Rows from block 3 of a small self-supervised audio encoder (BEST-RQ), named by matrix and row number. Rows with one number belong to one neuron. Each number is 128 + 32 x the weight over its row's rms, rounded and kept within 0 to 255. All counts start at 0. Numbers have three digits each. After the name is the row's rms in percent of the matrix's.
After each neuron's rows are labels from the 100 clips, of 14976, where the neuron reaches its highest value: "loudest" is the band of the loudest frequency at the time of the peak. Only what is clearly more common there than usual is listed. The data: read English sentences (LibriTTS-R). In brackets: how many of the 100.
# fc1: second MLP up (model.blocks.3.mlp.fc1.weight, 480x160), inputs 80-159
# fc2: second MLP down (model.blocks.3.mlp.fc2.weight, 160x480, transposed), outputs 80-159

fc1.245 098:088109090161150099186127131135172144161132159204129138110157126152082130099180153162117094156089112103091102126083155145160202104164202138126137091196125101165158132129096112139066105116097094145090143112113093096111106102128125082078105104
fc2.245 104:065089147128111149103135096139141090097134153151135164136118176104160191125158147121120144109143152142108107083116146134121146104112080119102146185197123142185191100136117140090079128200097141080060125147129110107062168126145115108079140144
loudest: 2000 to 4000 Hz (33)

fc1.397 098:123071120091130125125142098061179170102130184134076125106131144113159101100119113126130097170105129162119121143092145142208096096124145157069161163132127131123085094131100123187164081066132128178160171127143106156092100141128143068157122160
fc2.397 088:154143151093136152190080154166182088123104111173070114052108105146102121063071095119135143106145128178071088123139144119146111165138110069115105092206106185154151161171173113142127156154170140139177126163078094116115193086134150106112102103
loudest: 1000 to 2000 Hz (25)

fc1.242 109:069116117118131146117145089120170093096194105088131113219151150150132078163086131119101107110147103165157130155096142184123150093156145160141167186129140097113063139134142098128130104154107139114095087129102094132032067079163153142120073134
fc2.242 096:169165173182140126148119108132123117103131161154136091108157103102134148143083178093158148101124072053161128098104139126054093149145113134218127106098119092182128153162135135109175099100116183098139109100116168140104140103118101095094124109
loudest: 2000 to 4000 Hz (51)

fc1.282 092:119120183129110128112112107134119106177149087086099165089135124149058158155131125156192107166103114106171082140057179185178177150177185106147149138164096142137138141144080131113084073072096135053120127126068085157117106124171132134150146101
fc2.282 111:107108106130095110134109161128139119212172169003159116126123164146122126116148127165153120144104153155146117098128116129088093116107186112068159110185121115136160176120123082140134134120124124152148102160147071128075102147150134150142169145
loudest: 2000 to 4000 Hz (54)

fc1.138 086:118173165106101095096167170112134099122154153098104105126085069075116158162140094139195066170168138110082118122161094077110142095143126099131092164141105139116145176102168037087124120187136143123151156095133090119124132136112120104152080190
fc2.138 094:079162175173134156091167128147064182154126099157073194139177120132111106118150117109176164130096126133167185060095110121151096126155099129112132096135091160113084101069100115153133102117049101156154144112077083135118087105144129130152155078
loudest: 500 to 1000 Hz (30)

fc1.160 108:139152209094126104106144110222130071079108144205141150095126106100117138127122182151115125127115142187146199220101124151141079137079147125140090101094113111167107086170150149177096091142148143180114081162103084132152101096188158106119109189
fc2.160 086:134074154081131163104180135141167126123156200141137129121140126087077085108151085131072149057092168188051081089167132133096106147123104135121110196139150096145111104102195095154168116129126092139126135107121150097057126155135108129163112079
loudest: 500 to 1000 Hz (31)

fc1.6 104:093116143099143134096182178121135158122137147113151103131113117123162127121077118113163172143163150226091098068154132112091154094133112146205154075097055174085086139151120120109143171096087126114145171116168115075076136168146113133089122111
fc2.6 099:153104193093126085088097184104206119128098154153142073101092123139111153098090122187162141131136115142101137231121131151083160106112104192152163147147179127109142130135182083052142141160112081122121142099167167130130118152201086166172118065
loudest: 4000 to 8000 Hz (42)

fc1.246 109:092161134133180091071081093125082143181112176106175126152189089112120090107148187179084130154149156109140118130093141169138088119116104146115136168140105171122180087125130072114148166140178149146104079154120094155186130101148113144128085142
fc2.246 096:125150107125109159082086163127138170142137152104130059132113078146123156113119145182127127182151161049098117109145102164065150140094149164103145144100155122171115090146152166097094117145189146108125160117165078083154110098117125103181077122
loudest: 500 to 1000 Hz (34); 250 to 500 Hz (32)

fc1.296 092:151138183123122093145102099078135102193135112136177111145095145120136079087100194130138098119114154132110066146105161068158151098117125134105081084131168114157108100106089069159083133146220082145106104123137156135122122099129131169148089129
fc2.296 097:199160174097127218170115128068100167112122136116138180124044090101141141118094140153090152118123099133136109131196137150147174157125072181125160127063120088093104140129126138140147056150117143153105137075154186144133106149087107100125146102
loudest: 500 to 1000 Hz (36)

fc1.348 107:099101095136086115158169142097084173145134150205168171102125134122176149140106108132141077152093095123110128205130120143084097121108124158175133132136129159172117128108100131092090142091148129093105165100127160125072128111182140138113126097
fc2.348 100:121147151128186105168128193087122141107135119145185152147142105103133098137106102133117174130117132112127083130127149139197116169101166082114125150105131118121135124160116150173153144132138154147080087161118174098095168156084140125143175139
loudest: 250 to 500 Hz (37)

fc1.119 116:142105130163077138150153142135132156107162130209151143137157146062150115090121199123133134141111155206161087154107063167114145167169107149135145126114135149133180117186118109082122113082107110122043137127125161146081163086124114151103164120
fc2.119 080:155158173112127027143130107152170083093111126100113168147181196118165176162106114120147117115136124121169135111133088126160117130084159157119154127153114124095136140089083103171189136146128175163144094139134128122169107122150187109136152170
loudest: 500 to 1000 Hz (34)

fc1.186 096:100125147141113161111103116056131157068144121140166068129148102097076137125133202115146113144160128108148105163099154106078190132155084131146139089139123076128148064131184096123110112120173114089143111101145137104110163080189126153102157150
fc2.186 101:196117081086126148177107110129132199142143124034095141137149210131155094131099143133105083193131120140137110097120164181122156075139129064143095074142129118145151120081096096165192130155132149103093148161168098146122098198112103109105171103
loudest: 2000 to 4000 Hz (26)

fc1.55 097:114135147097185044107119118074135148156181153121117100146092145110141092122127171112149054043126120096082158147101152155122156150158138170209174103135054156168099124142187077132145140106113108175092131122173068159082148113173140123124102153
fc2.55 097:108108088080054119133135092203120141094174161141118110117121087084106174137154149178139055165079113201111164152139144101111118138079179164132167138175117158133161130093130121096128073140164163130216097115168095097089111148046153140051088112
loudest: 2000 to 4000 Hz (55)

fc1.367 091:110109149140112090122135171127139048104149151117097161108132094108106135146106163151141093093149127142113151124137132135127141132165110145127072085117134049089118172152165087127163105104126128151146095105155203148115156199131176115136130092
fc2.367 098:145159121175155172133119095182148125095103110143102206104077182160125088083121136146149181131134093096137162104114061124125144142103122090138136142145130088167127136170113114101104111104079194182126112119171116142064168144127123152091190145
loudest: 4000 to 8000 Hz (31)

fc1.346 093:109169109103141118106131138145086151104081171111101163143117113124142131047142122121149139113126154098125131147114135102129107089180108103130090141102186085100134149095092128136136114143092188135153128114125116071101128084201088141099075016
fc2.346 106:158145157120112085101185126123046070108100149102158143143055132121081204147135096126161086117145165135187091130129109118155148100138113140109122139135117171166082149113112146140097101155173140067153122091144110158137090151175118132143144090
loudest: 1000 to 2000 Hz (49)

fc1.214 113:170122136207090102057133144090138166143105126132117181183141116121151137149146201130137133072107122123132185091098107102101096154131174072104068069054146121122183117097092071097140133091110124124150127062198141141137196076095122151094133102
fc2.214 092:094124120129170107122097116081093107106113181102166149095173177121110178126135160143153095154109142109145153149158091147059128039125158150087073156074153180110109156125128164092103078126154132152110118149122125132124123214099068119083157093
loudest: 500 to 1000 Hz (33)

fc1.136 103:131147094108161167120102147122122138163182086097088163039113140120175093131108112101153092129143124062081092099125107123098208144143114131063042130128088134090038092155130179121075107135075151125171129199121106112120142035128149082140146129
fc2.136 098:126107113134123157156071099054108138139175108138134125183165126164189146041156066111069121171201162130130127108154114098067115105093188158165055104165088098130115126109135141096104092176109147129149096118112162142076103067144154120180135120
loudest: 250 to 500 Hz (34)

fc1.479 119:088131150186113097127059065135140163129152149090111118104134165153102078153076200104096150121114069107070132194190141213169138109135100103184116191138173107101114201105123110162133096138127110123136141107156103157118102126164093073124077109
fc2.479 108:150070133114129102109108127124100071148121108130094177175151100098065129175104132034150118074112151167110154101119157195131176095087099144135144084052144111143160131137084117125109158178133141172142130126149160147108129175111177131173173128
loudest: 4000 to 8000 Hz (63)

fc1.187 105:116086087098125068123102136097106184134107059181165144114116148137165073107123133134171111202119052104138183134100135099176104175156179121134121102081129137132091119091091104073144132100166115167109100129139046125118123165081131083109081100
fc2.187 095:120130139071133111106136141158116126139085139104147184142082123156155171146127137174071072075123115154130132176160113114124105112143190154070136172142171084098145151151137105201106116134143101107069095073117087126093142123105121183185121164
loudest: 500 to 1000 Hz (35)

fc1.139 094:085113094129120138058119131117144205109126128113128194116160143096150151141090152101172102155123129110107098081126131125112097166158115115097151151103098169175117155133171086101128165170146151158057142093054081170096096082119122151112111132
fc2.139 105:131135140160148105166122074155136136129145104107175130140139048149106048149094130109123140107069135099150113121096097117118107084089108128095133146133121118166129145158092124104126099133156074062127162097086129066125158159107108094121139154
loudest: 500 to 1000 Hz (43)

fc1.172 096:141098137095103142149124091126110073189148073089104078121119156116095159076169191138100101105106142121119100194166146139113114113156128101074190129115077090106131138152112148207127168092119172155144142151158097092130126083141158074148079078
fc2.172 099:107172150143117151162151109141125141138145189188196120155062133161151121182089194144146137166134140120144100071163138115086127119160134085120135117156087145116123162165087126204122058074107097152140058120091140128141132155130112185142153128
loudest: 4000 to 8000 Hz (31)

fc1.475 097:141159147116127145071150155098097132119087104085116145109120108068144088111177111135132068145149111112104176134104141097124137055085176122169163110141142165118112143115037051103126172116098155081152115156132152141095097124149113104126154139
fc2.475 105:170111125182081128122132051076141093042096107132106063174162144104156163153162154082110069103156153123097105146104166133105140126128168072130164125106124096094136111150118140062078136111187108145087152074124178161122089141099106074131153098
loudest: 500 to 1000 Hz (44)

fc1.250 094:079144096155072117182151116092164126096122106147129109135116124100123134103087095132060133141110079171121141103165132186100137144093106143119200150124097145056090059106156110070111121176082175173097105127117171065132130115191057097164107128
fc2.250 097:121129129126131150079083156099122191187141155116145157084145063142155151173148172121087162136150123138154121120099163125145121087151103129107066086057100166075149255130157180142094144157094111096100121123128159118126159088138160152153125141
loudest: 250 to 500 Hz (55)

fc1.168 111:176147139069093118056104092151103085113138125092147124105153095099127099107158156095171112090133074064098165106181155117133135095187115199104094147152110137138084139099090127099150159134107139065093112158098110134116099130155163074106047163
fc2.168 101:137097100137110092097087171095147088126085168150137098132176215113161181131072120128100128126188163154081116142115112160141104135160096165116120066094086139088095105115126110150131129128137123193178137093087121089124102133115206121134135067
loudest: 500 to 1000 Hz (25)

fc1.202 095:159168118145171116123082175162141115129133117161129180086140096064142146165100157145109123124121113188144160084093147143146107143132151174148159150077131093146111137127102080124110155122117105145128115165199088183140098146099124065104139123
fc2.202 103:215139081155145118174123117091184136140132105136099069165117133133110140086091150110136183137136125177098116119071097112084149093123067126165110187143117160073211149124097142149101141143132123121172154106097104129112100175151082082177132174
loudest: 500 to 1000 Hz (61)

fc1.273 091:125133093097149133099076114135127095088088135088136156119153130134040104126088191141128057114139096093103101161106112075160146125127120034109131135135167116118145131062116106118099159226132110171148128111114140147149158084125135137132090221
fc2.273 098:107066132117084128118153164070142112080140121166119112117163099153155095152136156135173123126124109108106129101142111116101140126141071172153128172130175176199132135107170142186053146105123134138104060136131168121196099116139110121112162114
loudest: 500 to 1000 Hz (42)

fc1.30 092:110105113095148148082091115092111119114071135167158213173074169105141152128117142154128096119136121139068133103056144090123116103117102089180160129082135115067098169144101124166071179138096132155122161044163125147116046089106072157074165097
fc2.30 101:099143106102174146140075050139137121122051177168088129144177103082123094114149141096127117184114133091100150111112108131118159119095103160128158136179138086124091101122094084161069117127160143123114187088137113142189136156144106084149098148
loudest: 250 to 500 Hz (47); 4000 to 8000 Hz (29)

fc1.64 097:125145133143087144180144161112123156156074129115108135138100188092128093137168123119112083152172083144105062098163126210127129101138095146092085157120114122134103137122086099140182125127193137180160151115195148189155158150094134103119102085
fc2.64 100:159139174133157115147109101151098173153203088131151124132078115126128110156080158192117198116152143106171116124195070122130078166146160075163120122152116076115097124082135145157137117127101133131126126105125116107119098146133200154131091133
loudest: 1000 to 2000 Hz (34)

fc1.132 097:144085096122141140175104083172109151158093102123092159137134183121113089115184139163122130164113136095163165100093190127049144122090112119075182195120163129132181135059094109083170107106126160149150119128115121172132180109168135124134155187
fc2.132 099:120087132124164174156097106139185116117072172167177168083061144103105121150178137148096151152170143184137111111116106128167123132152119181050077120114129140106116131115101135142169182104101157058119137168152142100086146195096149109114095094
loudest: 500 to 1000 Hz (41)

fc1.56 103:032130144141139120136158063123045071111149160175102153141171194141055080117125151149129106104123144156117105162112178121164105203136159131060130080093129153140105141110111125125127145144124126147160122123125147106132104156129081124152144141
fc2.56 101:099182175163071162122153146189158118036122088085130155112140112150069115151150116132123182111110114159084088130144113114096137097158131137165124153177117129111103096135117137103087156124194167106155101103103109112098167117114131113118198119
loudest: 250 to 500 Hz (38)

fc1.466 092:107151081124118151131157093116150172131114167117088172130147159136096094116125153137151073140151093170114121118116116136122157107050100135079118168117137127101077169117099167158174188124113141145140163149131103114123101108103140165141111145
fc2.466 103:114157149082152125117089149213127143124169148150170130137159118103099139136118191088115144119100105140177189133147095105127165178176057151194135127098102115134125078138141070173134138179103102096109161112134139101158080128183122131087139102
loudest: 250 to 500 Hz (38); 500 to 1000 Hz (26)

fc1.130 101:085148149190101166103090146133094154119119182131151113123124147051101125108163108110137089157099169146147145136122126172062175138122084171181127136111080158148116126171154141128145184113204113119156101154163118133078120143191125146108137157
fc2.130 101:139146164099132164123103083163169145073103120127192152145136119148165145127085128095139128175130109142147087159129159175108058075201150160140097090099179134124144064107166118084143148135078141104141178153139070150173103134173132145154103091
loudest: 4000 to 8000 Hz (82)

fc1.36 095:192075102152067118157054089108148100135118101082105122062125165142140195088077135146090134110168156174128142136154164118133143135109104092093168151134114132132116147136091090115082145089145110129111136149159152089130152105145106130095125116
fc2.36 100:079129100117117132080131116160088194058093113157086146155108194139080160131188150147144125210069135119088106141138174097067128129133173137094123115183163107146160150116106183154161136144110085098178119107153201197139114077116167121112089114
loudest: 250 to 500 Hz (31)

fc1.89 104:106169116063147130171141124137170070146130128122117129123133176094064141156104117120133099145115114106111081165115134141157135141098150099121129127119104072165136091166135097073098148182116172116123119139083113117166148155163105124097144057
fc2.89 098:122122093138111067154129115132162137123119113133111090141118148130135157115141096180175120110098099114091161183111158082130082109158127072107106112131216147185153132170175175107143102149105141159143116098097158162096141080178147128197125161
loudest: 250 to 500 Hz (32); 500 to 1000 Hz (26)

fc1.262 111:121118126121140137131126139092172072113139119164080122134179139077116129057100142106117138150096060070096087124153123047058136128097131062089104167149177068125130096153102049074129130064158177135150121131142128095108141119139144085114148190
fc2.262 119:102176140119201119146116139160088114097108139180093130165125134128127107122168139115054140104155153149136122100091095174120103127153097051111144127106093164126096163124128081095102179145111117206168124157105104162106109115124119168143112149
loudest: 4000 to 8000 Hz (39)

fc1.395 108:124106066195137179074135125162139144091092086146113161170157076092143174126095178075120143082133116127118162059164100154076142100135143127097116135105124113078106128177087080147144118069126164132213176152100156127158127120159130096107109158
fc2.395 110:096131178153150175100129139093150147121110099148142146111085112097088082131149094116094120104130131155113138163134107092104142176175160191139086068131083072155129107134107113134089126104119090101128151106155208124137101118107188180153122120
loudest: 4000 to 8000 Hz (88)

fc1.99 105:158169171160131090130157152175145161078128220093097123089145151102072191116092159087070067139136185147087172135137100135139131127146121111167114169137128120117073131129146107128118078143119132136187084141095117165122141153106129112139083132
fc2.99 109:146085077085070109161109163134129104112182091086171132181157168142132141094150081077081098104122101126160145119180091095099133144142121155141147135158148147118130193169146164118124101157145123083112098120134162095099125126147123133122168114
loudest: 2000 to 4000 Hz (38); 4000 to 8000 Hz (36)

fc1.154 108:161145139137137172079044157159156143119078138132203130115091113099105108175070104133099140107144132147113122111043188113040104087123180145104119126102102070122122100093170111115114100109031076091130152134133131141216081133130094119097149163
fc2.154 101:092112106116172080104119178171127127086185126128186143129139150129117080152074131150094151089110065095170135099107155154072184137121079130136121130083112092144117151144082121100131132103131130115098133121179155101123110135136153106079121149
loudest: 4000 to 8000 Hz (62)

fc1.398 098:160151109170113113057091182108152105147103117110174131095143115160176158083117157093136131107093078120106078142193126138085161150051143119131109099102102133155142144134195047140173197167149137107107152120107130175119159123138071093094074140
fc2.398 103:160123113098193162143125114133061179178112116160134104133156140130112151118128115134134171184115159144111113138146168137118190104111149137111134154109110132099109097130157050105100134132109140132058174132157131187104164189156042105125167158
loudest: 4000 to 8000 Hz (28)

fc1.363 096:119103158190109118147126122148177088086120069149149131093143178176098143135148130119122181077148163086088093191125088146078119108132199133049101134148152149146143103097141152138140099123072120103075102122104187123144117108181088121127143133
fc2.363 097:217124119118100097157148080079154071120115111145090175133074135158151143132106147074143085135097119150149178113179137103136155135113149083154078062068136133128147103122143094174133173140103137101102066088122084156117089141114123080131108114
loudest: 500 to 1000 Hz (41)

fc1.243 084:174147141142075156174126142111127121124117149149110145123125162166121129148134200126123143119138119180164120171141080115082183125127089113101158093095101125093128139111066119160112134119182072101081153136072134125120149120099131163096149161
fc2.243 095:082152205102140130080127075166188125140110096086088123091183116072135106163128082114166145099170116193107112105107093101137111162116115115133083142159155064183146140170122112133150122166102111117139168043124135173094146131152115137119070176
loudest: 500 to 1000 Hz (27)

fc1.0 102:129125172068073087152163140159106162116057103119063150047111139183127082094162101120137150111122111157119119144186110158125168088129129104180086150137106158047109157132106173135088105130125162170066146092161145161138140155143090095153092121
fc2.0 107:146109162076169126140105158117147157169146093095115133133137123107127126130019167134138156095158083099106128171123146133169168091181141082092201118089106109083136145109120201125140125164118137147169150148071163154105162155158094114096110182
loudest: 250 to 500 Hz (38)

fc1.165 104:124077107105194186156157137114115098126112153186067101104080128144142094131052166132167096126124170085116158129142116131134172165101169132191116105124161170164190136117118107095129163078116081129177089136159092187105190123118129131138137058
fc2.165 102:152121139181101150099104144111132090091124145155181127110063152164091139152117170122135114110143179148149079163113111105135134181082142131088139122128092099189108147113148120105195100091093162103154107121165149116154114092180128081110098184
loudest: 4000 to 8000 Hz (28)

fc1.321 091:132149106171088144086125137165113178121105122116151122088055194169129113107134099139158130113120122109135172065100212173093128131146121161166112119097180129161164086079092114094101178189130175112137129186104142098143107067141096101131097156
fc2.321 095:149132112146101144132139161175134134081116082141098138155182114171027134123084151051155108100150126127136154179148129146115115102140138127111145137145179156166147122093123115094062097086113143178118082142127149148133127143158085085096145151
loudest: 500 to 1000 Hz (36)

fc1.142 103:135106104150152088172182093103123122157107160111161145104094158119167173125139133138093123107141085167174119110115135115129114086065099171047209112154148106185093108149179131122130165107105140109151142121151115085155177128103101140097130108
fc2.142 113:104137111118083144068184114139128155130118122123173091122113128158107075156130147077121149049070128204149086121091068158136154087109104159105110140120096111142099109091167168150164108150157133109145057082086153134107088088076103147150122102
loudest: 500 to 1000 Hz (36)

fc1.327 090:143117148143134108130141079160107058153063120106177079136117171077130121109148106146118116191138154111082141173161155151130114107114145097085062097146116180143154185165080112161101136127096158123096062117119110144179154120159155066112100221
fc2.327 096:144115117144153049145114137163137092153165148139138119109183155118152125138113139122152110155140162165101182123143063136113135126029088170186129134135110112132138075112115120195077147171112123206105064083098112189118099168055155149123162090
loudest: 250 to 500 Hz (46)

fc1.205 112:095160158177174096138165103115132101137150179153093168139133097115092091111122134155125121145143089199143075219116166124113138083138214109184150104126148125110154137116127138187147131117158130095154078134137142089148126113116104124140110129
fc2.205 107:108163098115148173115031125102069168124155113138110114127163156114116105155111140096152076229158153161079136132115097104097084152111105136102150123077113123142137131115111105137095097103152062193181178078178201109122138162167120121094146117
loudest: 250 to 500 Hz (61)

fc1.206 092:132119108120153155056106158086162151144047148129157169097094163156073100135043112131169101155104147147137132118160082068067137110070166148124151114103154147099099160138148126206125176066106164182145148148077145192113104125105149158116159050
fc2.206 093:142100185175037102189159068077104127130128147081182094104151070156119169142158136134125118094172131080131106160109138117137095158120070140100143098144176134109131090102109175078089104088207141099194116184158145150117085056201172106126128096
loudest: 4000 to 8000 Hz (47)

fc1.95 112:079142105088152137128103109123157096148099116130140107099099106114130150088143078079160171065076173151106090177112130135094103108113155139112102113168101122148173117093108077123135128092153135109171066107155172112134065169161150112107149104
fc2.95 101:175142144156189089133123084150085109120145116103084088178133138121152158178147113177163157120129214104117154090107129106110150110130137160162115130120090162194175055129134153133081195153174136144116147124081142127149197071089130133122099176
loudest: 250 to 500 Hz (32)

fc1.288 095:126097150133104120123143114144118144192123149123123170168133103130109159106067100124078122190118123145155095147106150229157124157130124170180207072104133098093118149144155147133062096115153126159165145114126161116125108103081144135154115126
fc2.288 105:129130139108149139158147113086116137131152175104135081153130135087082106113106105152148086094096106121110134178099195075102192126106161119105083106135106153149078133147161093095151075157108155163107099135139125122136126071145153069127147173
loudest: 4000 to 8000 Hz (57)

fc1.290 110:116112053105071137095125132142114172096141129080078094086121143154101097116143148093113101062116096102176130168179107108101145138115178085095130165163115086148082112148146181112170123144131131143168123082142102148175113137094165115119093134
fc2.290 103:107094162055147171130088159151170170121126079119124117169118070144135129133157146185167220121119164119089134144088155102101184061129101126126151180090083106137156120159105140189169103150125094099149138161207128131119196055190148118131145155
loudest: 1000 to 2000 Hz (32)

fc1.112 109:099115185149092078119092135139138168139140105130123103137112144164101089086115143124160086140146106123049163093128103154125150100139071116175151144124070096128119103072139129099095194096102121127090117093147136182103110162128102125118191107
fc2.112 101:118138139128137107144104142156141109152068192146132150102165147069084120093119124112085134119162120111142139160129122086127157113186152116041174105114119118141100066139098122111137131095071117142104112111164117141104042146127126110185100208
loudest: 2000 to 4000 Hz (56)

fc1.301 101:135192130124150155119142152133099098162147132138082125124136155122107119117089164118205146108123121057171099142106081112131148093124138171125150085134141156101118156107124155149094191155143123089091128204121157110071133209138093118145114168
fc2.301 088:099137080151111149166116112153150180076145112202106116152090140096203114138110116112109133126171125150110130163129125127180160124152136170146078151129096162126158108088159075153109088132139164115161174059123172170134155090189094149110137105
loudest: 250 to 500 Hz (36)

fc1.96 090:061111136120140158162109131114126138150116143186102177088119120139158130134075086129161105171138183124142157124081131167113128093078136126099108098110146159072099134155137163139113105255199126172191135118126157119101164149148087087083122136
fc2.96 099:149136116103102120180128107111152109111121107146183081148155126120094096147178120126045109118103109212136123122113125118129125107196147090115135100040122113174087141130131097091094158168172152142124124155123143098098146103151139106219093151
loudest: 250 to 500 Hz (45)

fc1.57 102:180140085148109086079190129125194132114172131200123183189199109107071128133078123096119115073163159167119150125118146142145159074125106098113102072066123127170128046119133118142116144124081147162166077117151145131144133149112088191147166130
fc2.57 100:134035136046121105099099108125142130151138125051095132122121168110154093161145102115090065109127103102146162131163129172119134057215214127120066106155124177114107161092117121158108149098133159115087103156125088191182167122078148129113145109
loudest: 4000 to 8000 Hz (33)

fc1.162 098:120062158189149137152114128154073081174129133139139096156117136114119102122099146128133121125137152137078077211106090079093101157122202082126151209128093128131107159144096135192107103132095133093183160169118211138105084104086119113140102148
fc2.162 101:082132113135118113130122125122109147144134107119100072103107125141134123100149155087103089111198116160103122136146095119109128079149052080146097153147069144116091114124144093085130059184217125130117100140137130091088127113144143121127060174
loudest: 250 to 500 Hz (61)

fc1.148 100:144120139151134113131131144103094099229093086070174115105131128101074146172142117119134116102129093167142097119130168138141125166161099156162084116124072116125121128124118053157107171141123125152128100112141195161120082128144114150134120110
fc2.148 103:127104153118121167152180107123198126069173061132143160122108156137133153113153127149126092098125126137108175107128131132010165099130125112106117152179121088096161140089128168119150034114142120130148155178127087060119136161150145135164129114
loudest: 250 to 500 Hz (76)

fc1.247 096:125142105122101119161104143110154131063128109132156113106136141061130133127156130093153087085158088184130108181093125073127121077133185113176100139074114108081120152162075134118123120055151140062104105138134126052169134192138131115127121082
fc2.247 096:065116135099205148161156174158069127106123169162106151189188129096140087071135123092123108138118151105130141100156122097100095149113090153107075123175155137139118038139133104097177139153094130104109132144136118141144128102147129110121161205
loudest: 250 to 500 Hz (31)

fc1.200 101:112147158104120114107119154081165124063134126144099077093117188120146168130143169166133129092081142118104119146118105141110140101178099166140116107115196109154095089149114136083172148152114108155135147087129077122166130134131122159101127166
fc2.200 095:104194093110100147064137124113097168141141097066085044068093178153137110152171144067090129110142111133134096166132092118094182136107147135159096132126149139184059149145116164113139132088184107126099146135070112158156157112147094122140076127
loudest: 1000 to 2000 Hz (37)

fc1.254 100:040115143137126115125112133155165143063079155121148154073106154091131162134070200138147180085112104074144077140079128130098136114139164107115107151101125116120180130153138077178101143090095189131133087151109114150070059172134120135132097055
fc2.254 106:164146107203112125086103088099114129095096118104145095140119068152121131151138094122120134114079131155098159057105042103168176114132165102131095051167103126098085159125122126135145119126126086181101071139156102106153073142061163070145086113
loudest: 2000 to 4000 Hz (26)

fc1.212 108:127133130114062136142131060099103134158139117131101096142100160087098098138146134184094144096119125145118161141130183150078103114106150097136125153110089102185131126060186147102135087117140126152164102111124135142159096154123056108167092122
fc2.212 102:053109093108134093219099085148139155142120120147163131103170131050139140125212187103159139194142128119103124166179095118118152105123092097107111188145120152170104114128131137118104136147140185124041093190096163116106162125172167131177124189
loudest: 1000 to 2000 Hz (25)

fc1.356 104:158068113167164124071159119121114102092117130084159137106139197169184093104150124121172128099128072163153086065138179159079127135169187190131100137126132113159087127102105147160155154186107110100149120177175150113070111089151106096109128132
fc2.356 107:176125132119086091110190174151167175115128104139094133171122105143123152211115141102135143122196165110191140174090120105125133110159179139121116123139069111078144133083119136137109110105137089167130164150167161141118122086082168116151097120
loudest: 250 to 500 Hz (59)